config = dict(
    model='image classifier',
    dataset='photos of arthropod specimens (BIOSCAN-5M)',
    train_examples=48750,
    image_size=32,
    crop_scale_min=0.5,
    horizontal_flip=True,
    translate=0.12,
    color_jitter=0.1,
    cutout=0.4,
    targets=['family'],
    num_classes=218,
    arch='convnext',
    isotropic=False,
    norm='rmsnorm',
    hidden_act='swiglu',
    moe='top_k',
    num_experts=32,
    moe_every=1,
    expert_mlp_ratio=0.25,
    experts_per_token=1,
    shared_expert=False,
    patch_size=[2, 2],
    depths=[2, 5, 5],
    widths=[64, 128, 256],
    kernel_size=5,
    label_smoothing=0.1,
    loss='cross_entropy',
    optimizer='muon',
    muon_scale='spectral',
    learning_rate=0.014,
    momentum=0.95,
    nesterov=True,
    orthogonalizer='polar_express',
    adamw_lr_other_params=0.0018,
    max_grad_norm=1.0,
    max_steps=24400,
    batch_size=128,
    epochs=64.1,
    lr_schedule='linear',
    final_lr_fraction=0.1,
    warmup_steps=1220,
    weight_decay=0.02,
    adamw_weight_decay_other_params=0,
)
Rows from expert 5 of block 2, named by matrix and row number. Rows with one number belong to one neuron. Each number is 50 + 10 x the weight over its row's rms, rounded and kept within 0 to 99. All counts start at 0. After the name is the row's rms in percent of the matrix's.
# gate: expert gate (model.blocks.2.mlp.gate, 32x32x128), inputs 43-85
# up: expert up (model.blocks.2.mlp.up, 32x32x128), inputs 43-85
# down: expert down (model.blocks.2.mlp.down, 32x128x32, transposed), outputs 43-85
gate.0 113:37 47 49 46 63 44 40 64 43 56 49 62 60 43 51 55 36 41 49 62 38 33 50 32 47 65 42 49 54 40 65 49 46 59 55 45 74 43 42 70 54 57 47
up.0 107:65 47 50 49 42 49 64 43 50 47 56 45 50 53 35 29 50 57 35 44 34 71 54 57 44 42 39 51 66 62 45 47 50 52 39 50 38 62 49 41 32 70 51
down.0 100:36 57 48 49 59 60 49 56 55 27 42 66 66 55 45 49 45 62 42 53 19 60 38 49 59 67 45 52 53 52 40 62 34 49 57 54 36 59 41 49 41 21 60
gate.1 099:61 45 45 58 53 31 39 41 45 64 48 49 41 55 49 57 69 54 58 41 47 43 65 71 73 46 36 65 46 67 38 53 52 39 65 46 46 37 37 48 55 42 51
up.1 098:49 52 49 66 37 40 47 43 48 55 42 47 46 39 54 61 65 49 57 40 46 53 69 53 48 37 33 66 41 61 45 57 57 41 52 36 31 31 38 45 65 40 56
down.1 090:49 49 42 52 54 56 44 42 54 58 45 70 44 46 30 35 47 56 52 55 57 71 46 47 53 39 60 52 56 31 32 50 40 52 62 47 71 49 42 43 60 43 65
gate.2 107:46 53 61 44 44 55 56 51 49 68 38 58 50 54 51 56 36 56 41 56 55 49 61 70 37 99 58 43 33 57 43 52 57 44 49 53 57 21 36 42 54 28 64
up.2 098:48 47 37 53 60 40 48 48 50 33 61 46 59 39 44 47 60 43 58 43 36 41 40 33 59 23 49 51 60 40 54 49 44 55 48 41 41 74 62 63 50 75 44
down.2 097:42 45 51 44 52 59 59 49 53 44 43 24 35 55 44 51 53 59 32 71 29 44 58 52 55 68 53 63 56 47 44 50 41 42 58 68 54 39 49 55 36 44 54
gate.3 098:41 40 58 53 59 43 36 67 57 49 52 55 31 52 49 67 51 47 54 61 51 40 53 45 63 50 51 58 43 53 54 70 35 48 62 47 46 79 72 45 41 30 38
up.3 093:45 53 49 39 38 52 65 30 49 60 46 41 79 60 57 44 54 53 49 39 55 65 49 68 30 46 52 39 60 38 38 39 59 50 43 61 59 29 37 52 50 63 67
down.3 093:41 60 48 49 48 38 49 37 50 41 48 67 61 52 58 53 60 60 55 67 56 51 52 45 39 41 48 57 61 76 49 61 56 57 57 51 32 62 42 48 36 54 50
gate.4 096:65 41 42 48 33 57 56 57 48 68 50 51 59 48 54 46 44 73 65 51 47 63 58 45 32 80 46 49 51 46 53 57 53 39 35 57 52 63 53 42 60 38 54
up.4 090:29 60 58 48 55 34 45 50 40 30 52 53 41 60 41 48 51 43 44 45 57 40 50 61 62 32 57 47 42 49 48 48 43 60 63 41 59 52 52 61 33 62 46
down.4 091:37 39 36 36 35 52 66 38 52 59 63 56 31 56 63 51 52 40 51 56 55 30 53 26 49 41 57 56 72 54 47 41 52 64 44 55 71 58 53 56 49 27 44
gate.5 099:44 46 52 60 48 57 50 60 58 58 59 59 54 30 55 61 58 43 54 59 38 68 55 43 53 66 46 43 46 44 46 41 41 56 29 64 64 51 50 41 53 38 43
up.5 099:45 52 50 34 45 34 57 48 48 39 40 46 45 50 51 51 34 61 44 53 58 36 44 71 39 45 42 48 53 34 41 54 52 42 41 45 28 45 49 48 56 49 45
down.5 090:44 58 50 69 51 48 45 47 45 70 44 57 41 57 49 65 46 42 59 35 52 31 59 56 53 48 36 52 73 71 46 40 35 58 57 46 54 56 54 43 46 62 52
gate.6 104:45 39 55 45 40 36 49 42 59 48 60 51 50 54 46 67 52 53 49 43 47 73 57 57 47 57 53 62 56 41 62 38 49 38 56 54 60 61 38 62 35 51 55
up.6 093:60 60 46 53 52 72 49 61 54 54 50 55 43 42 62 31 52 48 48 61 53 28 41 54 61 35 43 47 49 55 42 53 37 72 46 44 41 43 63 38 68 68 38
down.6 095:40 46 49 42 47 61 59 59 39 73 66 46 65 38 52 54 52 59 48 40 63 51 50 50 55 57 49 51 47 57 44 36 57 46 58 52 53 45 58 60 45 48 35
gate.7 088:40 42 46 61 55 42 51 65 45 50 48 55 63 39 38 46 32 54 53 49 50 45 52 64 40 63 41 50 30 49 48 56 69 53 36 59 33 36 42 53 40 56 54
up.7 116:35 36 53 41 54 50 55 54 43 58 55 45 59 38 55 42 52 68 48 56 44 28 56 53 52 94 55 38 41 71 51 43 69 45 51 41 54 30 53 60 42 56 55
down.7 111:46 47 45 48 54 44 31 47 41 49 35 47 44 55 56 47 65 65 53 59 42 42 65 42 65 44 46 66 59 46 56 38 48 48 48 46 46 33 47 43 41 33 70
gate.8 102:45 28 50 41 38 53 46 51 38 38 51 62 40 42 52 56 46 58 52 45 49 52 45 38 59 51 45 54 69 45 45 45 39 69 61 50 58 59 49 55 61 60 42
up.8 091:48 68 47 66 63 46 54 54 58 54 44 42 59 52 50 35 49 37 48 52 48 51 51 65 47 53 59 44 32 55 61 49 59 38 38 51 48 42 56 46 38 40 59
down.8 094:53 71 51 59 53 43 46 43 53 30 52 28 28 39 42 44 54 74 49 57 46 36 43 45 36 45 58 43 47 52 60 53 68 42 56 52 38 49 51 56 65 51 50
gate.9 112:37 57 46 50 44 69 61 67 62 45 68 52 37 53 47 36 50 49 54 39 32 42 54 57 41 54 68 52 59 57 47 39 46 53 59 42 47 50 49 57 64 73 61
up.9 111:39 51 48 36 51 65 55 58 57 54 57 44 55 54 48 39 42 47 46 38 38 54 49 31 52 59 57 50 54 50 36 47 39 51 61 48 51 44 48 46 55 73 60
down.9 108:40 52 73 59 37 51 44 53 37 47 54 45 75 59 59 47 38 35 54 59 50 52 50 34 47 43 45 54 45 52 58 70 40 53 43 52 64 47 64 25 45 34 44
gate.10 090:52 36 46 41 53 60 48 40 47 60 43 50 33 73 58 66 45 67 61 55 56 66 36 49 73 39 49 60 67 59 65 49 61 55 42 46 45 50 38 55 47 72 58
up.10 091:46 31 42 43 60 61 55 64 31 48 35 49 42 47 59 70 47 57 47 39 59 66 54 28 55 56 48 56 44 46 42 49 57 62 59 45 55 41 61 50 67 56 60
down.10 090:52 63 51 60 47 62 65 53 45 37 63 55 48 20 45 55 59 48 62 36 54 54 65 41 44 34 37 40 49 53 47 52 57 55 47 50 52 65 55 44 62 56 30
gate.11 094:59 40 58 61 38 36 32 54 41 31 40 45 40 42 55 62 56 23 52 69 47 57 39 38 46 26 45 69 55 57 49 56 54 41 44 42 54 70 44 56 41 26 45
up.11 086:49 45 55 61 36 32 32 48 43 38 47 43 49 57 72 53 49 29 52 70 45 51 44 40 47 35 45 70 52 60 56 53 55 46 43 53 55 49 41 46 45 29 41
down.11 100:53 55 68 48 50 62 43 52 42 59 37 33 52 48 26 58 43 58 38 52 80 55 43 58 52 59 46 52 60 49 64 48 51 54 43 56 55 42 33 47 51 42 59
gate.12 093:63 48 58 70 44 59 47 51 51 47 48 25 48 51 44 46 52 45 51 52 53 46 60 51 40 58 60 56 24 39 62 57 42 55 55 42 33 52 45 57 46 42 48
up.12 100:34 44 43 54 48 38 48 46 45 65 40 47 45 72 60 42 56 42 42 51 59 48 49 69 50 25 54 43 51 48 58 54 53 53 45 62 63 68 53 40 38 47 44
down.12 099:39 38 41 33 43 34 50 44 40 56 31 70 61 62 54 36 59 64 60 62 46 58 57 51 51 53 38 58 61 62 40 35 68 49 47 43 61 43 56 41 32 64 62
gate.13 095:50 69 48 50 53 50 39 41 52 66 48 57 53 49 55 48 66 41 42 51 61 34 46 62 70 36 45 44 61 58 57 62 54 59 56 61 40 66 47 51 35 42 52
up.13 096:40 22 52 46 60 54 59 49 43 33 58 45 45 50 44 49 41 59 48 48 44 57 46 46 33 60 61 50 40 49 45 32 43 45 41 43 61 35 46 42 66 67 45
down.13 097:47 52 54 58 40 40 49 59 45 47 64 56 57 55 48 21 59 38 56 71 46 64 75 32 57 52 54 37 48 58 49 65 40 51 48 56 43 67 70 56 53 46 45
gate.14 096:48 51 45 56 54 65 44 53 51 51 51 34 62 46 36 63 36 29 58 54 44 61 48 52 62 23 60 49 47 72 39 54 40 58 59 61 54 56 45 63 45 46 62
up.14 098:41 53 40 53 64 67 37 49 54 60 65 36 54 48 32 55 41 42 55 55 41 48 48 45 72 43 55 53 47 78 49 63 42 57 59 49 49 68 50 68 41 47 66
down.14 096:45 32 37 42 41 31 59 43 56 56 38 65 46 54 50 48 43 50 55 50 54 50 51 37 54 49 47 72 54 51 42 59 47 50 44 39 63 42 60 48 32 48 58
gate.15 101:46 61 47 56 38 31 58 36 47 41 30 43 48 58 38 50 46 43 58 47 55 54 40 59 42 41 44 54 46 38 45 42 45 48 55 55 56 67 42 49 43 39 53
up.15 107:60 55 55 46 56 44 59 46 40 47 52 47 43 55 45 40 51 60 57 49 48 48 51 43 47 50 58 50 42 52 60 52 54 44 80 57 43 54 44 58 63 40 42
down.15 104:46 51 42 58 42 57 45 49 50 58 45 45 56 58 53 35 55 46 52 45 48 63 50 66 42 53 54 43 39 65 56 40 72 40 38 49 66 38 59 49 47 57 51
gate.16 090:62 53 55 47 48 38 40 57 44 60 57 39 44 55 42 45 36 59 68 52 56 70 46 46 69 44 42 50 51 60 53 54 48 52 64 34 45 49 42 33 44 46 58
up.16 091:50 50 50 41 53 50 49 52 50 70 52 39 39 48 48 18 54 55 57 54 55 57 51 52 64 36 46 59 52 52 53 57 48 44 57 47 36 61 60 51 40 39 43
down.16 091:38 45 52 55 46 69 52 36 50 37 40 44 66 43 50 45 55 44 48 48 62 51 51 59 34 64 52 46 55 60 53 44 48 68 45 46 46 66 48 62 55 55 42
gate.17 098:42 41 47 44 48 49 37 46 59 53 51 32 50 38 36 58 31 41 36 32 46 49 50 46 44 32 66 49 47 38 57 47 54 64 45 55 53 61 56 56 57 64 46
up.17 112:55 64 38 41 38 51 58 45 45 62 50 44 62 55 58 63 47 65 38 25 36 52 43 45 54 27 34 53 50 37 59 62 57 59 42 47 55 48 54 29 38 50 51
down.17 108:63 46 59 48 37 44 47 62 45 67 41 28 38 49 41 53 47 49 41 51 68 67 51 46 56 40 52 51 57 59 50 78 42 53 55 57 33 66 37 56 58 69 54
gate.18 111:60 51 48 36 42 43 44 46 49 54 48 37 41 54 53 52 62 25 59 44 57 59 47 63 55 53 48 53 41 39 41 57 54 62 55 55 49 65 38 57 58 55 50
up.18 103:55 52 56 58 62 63 48 60 48 48 55 58 59 47 41 42 45 75 42 64 42 47 49 32 44 50 51 53 54 68 64 42 53 43 52 54 54 37 70 50 43 37 48
down.18 105:45 53 56 29 50 56 51 52 60 58 57 44 40 71 51 53 48 35 49 43 40 26 47 27 68 49 54 70 34 42 49 52 40 40 39 48 49 40 36 47 46 39 33
gate.19 115:53 60 47 55 38 57 50 48 41 63 43 48 45 43 47 49 55 54 50 59 39 52 41 42 45 12 49 44 50 63 50 38 48 37 54 43 37 57 32 52 64 52 51
up.19 108:63 53 46 66 33 49 41 44 50 51 55 33 51 54 48 39 62 46 52 61 42 59 47 46 51 18 45 45 46 56 47 38 47 43 60 49 35 59 41 49 56 43 54
down.19 113:41 54 48 35 59 38 40 37 40 24 52 39 73 34 52 47 53 69 49 63 45 48 47 37 62 54 66 51 57 71 51 36 65 57 50 53 56 47 49 51 44 53 68
gate.20 099:50 59 54 44 42 44 59 61 53 46 34 34 79 30 39 29 51 42 45 52 44 79 62 48 27 44 43 71 52 39 43 54 45 61 49 47 53 55 55 49 63 46 54
up.20 126:28 57 53 83 51 48 53 51 57 51 44 68 53 51 59 35 48 43 46 52 54 63 58 35 49 71 54 42 51 46 42 43 45 41 45 48 62 60 62 48 63 49 45
down.20 121:57 57 53 32 61 52 52 37 45 46 44 48 54 50 56 60 54 55 49 61 61 50 49 60 35 48 45 49 58 50 68 33 41 48 57 53 43 28 37 59 53 40 59
gate.21 093:61 50 64 33 36 58 59 40 37 49 40 40 57 67 57 58 44 42 48 57 63 64 52 49 57 53 55 50 46 38 50 54 64 48 49 50 50 71 35 65 48 39 46
up.21 106:40 47 54 36 37 39 45 41 53 61 32 52 48 40 62 56 50 60 57 46 48 41 54 64 49 72 32 46 35 51 44 50 38 53 45 57 53 45 63 53 46 44 57
down.21 104:64 39 35 47 42 57 54 63 63 45 55 55 49 56 56 25 47 35 30 53 34 35 41 54 69 57 65 53 47 67 53 44 45 43 43 56 58 45 58 44 57 35 42
gate.22 092:39 52 42 53 34 38 50 72 46 66 56 54 70 58 62 32 49 41 45 55 46 59 58 48 51 35 54 41 61 68 53 54 44 50 53 49 52 51 45 48 44 48 47
up.22 087:47 55 53 51 62 65 49 23 52 49 42 57 36 50 42 67 50 62 51 52 56 41 42 63 49 47 43 54 51 36 49 43 60 54 44 58 48 66 56 48 60 53 54
down.22 097:25 42 58 61 57 45 59 39 45 37 70 46 43 59 58 55 53 45 69 48 72 45 43 63 38 45 52 50 49 62 46 43 51 44 52 48 55 57 46 42 58 53 77
gate.23 099:42 51 47 46 58 47 59 57 38 57 44 63 48 59 52 45 38 41 44 51 55 59 39 54 47 63 57 39 50 56 41 63 39 40 50 55 63 64 51 49 40 47 61
up.23 098:55 47 50 53 43 51 42 46 61 43 61 37 46 45 52 49 69 63 64 43 45 34 64 47 66 39 48 55 53 43 57 46 54 64 60 45 42 36 50 48 58 51 42
down.23 093:44 43 50 60 55 48 61 50 60 28 61 43 69 75 60 62 48 70 50 52 52 39 52 41 41 37 56 59 38 49 72 51 57 46 57 52 37 30 44 53 42 54 50
gate.24 100:53 41 55 58 56 49 46 64 65 33 37 56 60 45 41 53 44 52 59 39 62 47 58 27 53 56 50 47 57 44 57 54 47 50 50 52 58 37 56 49 36 36 48
up.24 103:36 48 50 33 42 36 43 53 57 59 39 51 57 54 49 46 50 45 50 47 63 43 48 58 46 31 45 55 59 50 51 55 50 48 49 54 46 66 40 51 44 41 46
down.24 099:56 52 58 49 47 60 47 59 53 41 55 62 48 34 41 57 50 62 43 50 52 48 52 64 48 33 53 53 49 40 45 49 47 50 48 45 31 45 57 40 49 36 64
gate.25 101:56 39 50 65 65 57 36 48 51 52 44 57 37 72 40 34 47 49 55 64 48 47 46 55 46 23 44 60 39 47 45 51 55 43 38 56 42 48 58 54 61 45 52
up.25 097:41 56 43 40 45 47 53 66 62 43 53 56 49 47 47 32 31 58 45 42 51 53 50 37 47 44 46 42 54 49 50 33 61 54 55 50 55 27 46 46 47 43 45
down.25 094:48 44 32 61 48 40 47 56 52 35 62 57 45 44 50 55 53 36 54 57 33 31 50 42 52 42 41 62 57 53 56 31 70 42 57 48 63 47 60 50 58 49 40
gate.26 099:31 40 53 48 64 52 56 42 54 45 50 53 26 56 57 52 58 67 38 51 56 61 39 68 64 34 44 59 48 54 52 46 61 48 37 48 38 61 47 61 43 38 53
up.26 103:43 43 49 49 64 63 60 56 51 64 60 43 41 53 58 51 57 57 37 52 37 51 58 65 56 54 52 70 56 57 42 55 60 52 38 56 54 52 42 62 46 47 56
down.26 105:71 65 50 49 46 31 52 55 51 71 57 23 46 48 46 51 44 50 30 54 55 59 45 68 54 65 54 49 67 48 59 48 59 52 42 37 48 49 36 49 42 50 51
gate.27 108:63 41 42 49 45 63 44 42 45 58 48 52 52 37 27 76 53 25 41 54 50 50 39 48 50 47 57 36 50 47 40 50 43 52 48 44 59 46 36 37 68 53 53
up.27 101:49 71 56 47 59 39 57 62 52 39 52 40 41 67 54 34 47 71 59 45 50 50 57 43 52 34 44 69 42 59 61 54 62 48 57 54 44 57 52 51 34 37 52
down.27 104:56 51 51 47 51 49 58 59 49 71 42 61 58 42 48 45 49 44 51 46 38 60 64 49 39 32 37 46 52 57 43 60 42 52 51 59 37 49 70 53 52 65 38
gate.28 103:44 47 54 59 49 49 48 39 43 72 46 44 58 61 54 69 56 52 54 52 63 38 60 54 53 43 51 47 54 62 57 40 55 52 58 51 56 47 52 43 46 46 37
up.28 093:45 44 54 60 63 47 48 53 55 67 50 52 51 75 58 58 41 50 53 52 69 39 51 48 69 34 43 43 58 56 47 36 61 57 58 56 45 74 59 45 56 32 31
down.28 105:41 51 51 49 47 38 59 61 50 54 50 32 29 28 51 36 38 46 43 71 65 48 39 47 40 45 56 53 66 48 58 57 45 52 46 47 75 49 37 50 46 48 38
gate.29 102:56 52 44 46 48 44 40 32 55 41 55 43 41 54 55 55 42 33 47 34 56 62 43 36 66 35 47 60 64 50 52 59 63 48 57 52 56 84 72 59 43 37 44
up.29 102:66 58 41 59 45 33 47 56 35 48 49 53 52 52 48 39 53 29 33 44 55 50 53 41 73 30 41 45 52 49 57 56 46 55 44 47 76 69 46 38 61 40 41
down.29 100:22 46 58 55 54 62 60 48 64 37 54 63 37 53 52 56 50 58 57 48 66 47 61 69 52 41 56 50 44 55 49 52 44 48 44 47 54 42 60 48 54 55 43
gate.30 094:65 55 56 53 57 37 39 32 46 46 61 70 56 39 62 26 66 47 47 55 57 48 40 41 35 65 40 49 50 57 47 50 41 38 53 49 62 35 49 51 47 72 48
up.30 088:33 40 56 49 66 82 61 61 46 40 43 36 50 52 42 61 37 47 53 51 38 47 71 52 48 39 60 45 38 47 51 35 62 52 47 59 51 49 55 47 45 31 53
down.30 095:52 46 62 57 66 33 47 47 51 49 55 62 58 61 40 45 63 34 63 40 38 62 35 51 49 66 49 43 56 41 41 47 52 62 54 54 49 28 48 27 30 52 53
gate.31 102:51 56 43 41 34 39 60 52 46 66 46 50 43 51 54 14 63 50 49 46 50 68 59 53 38 58 46 51 53 48 45 51 39 60 62 61 51 69 47 62 48 55 53
up.31 096:46 62 48 43 61 39 51 52 57 61 50 45 53 65 44 38 31 49 43 40 30 59 63 43 38 53 39 61 50 46 55 44 58 55 53 62 54 74 39 59 31 57 57
down.31 101:53 54 43 33 59 69 60 44 46 60 43 38 55 69 38 51 56 48 68 51 40 51 50 36 37 43 45 49 62 40 51 36 45 49 52 47 54 68 52 53 39 46 49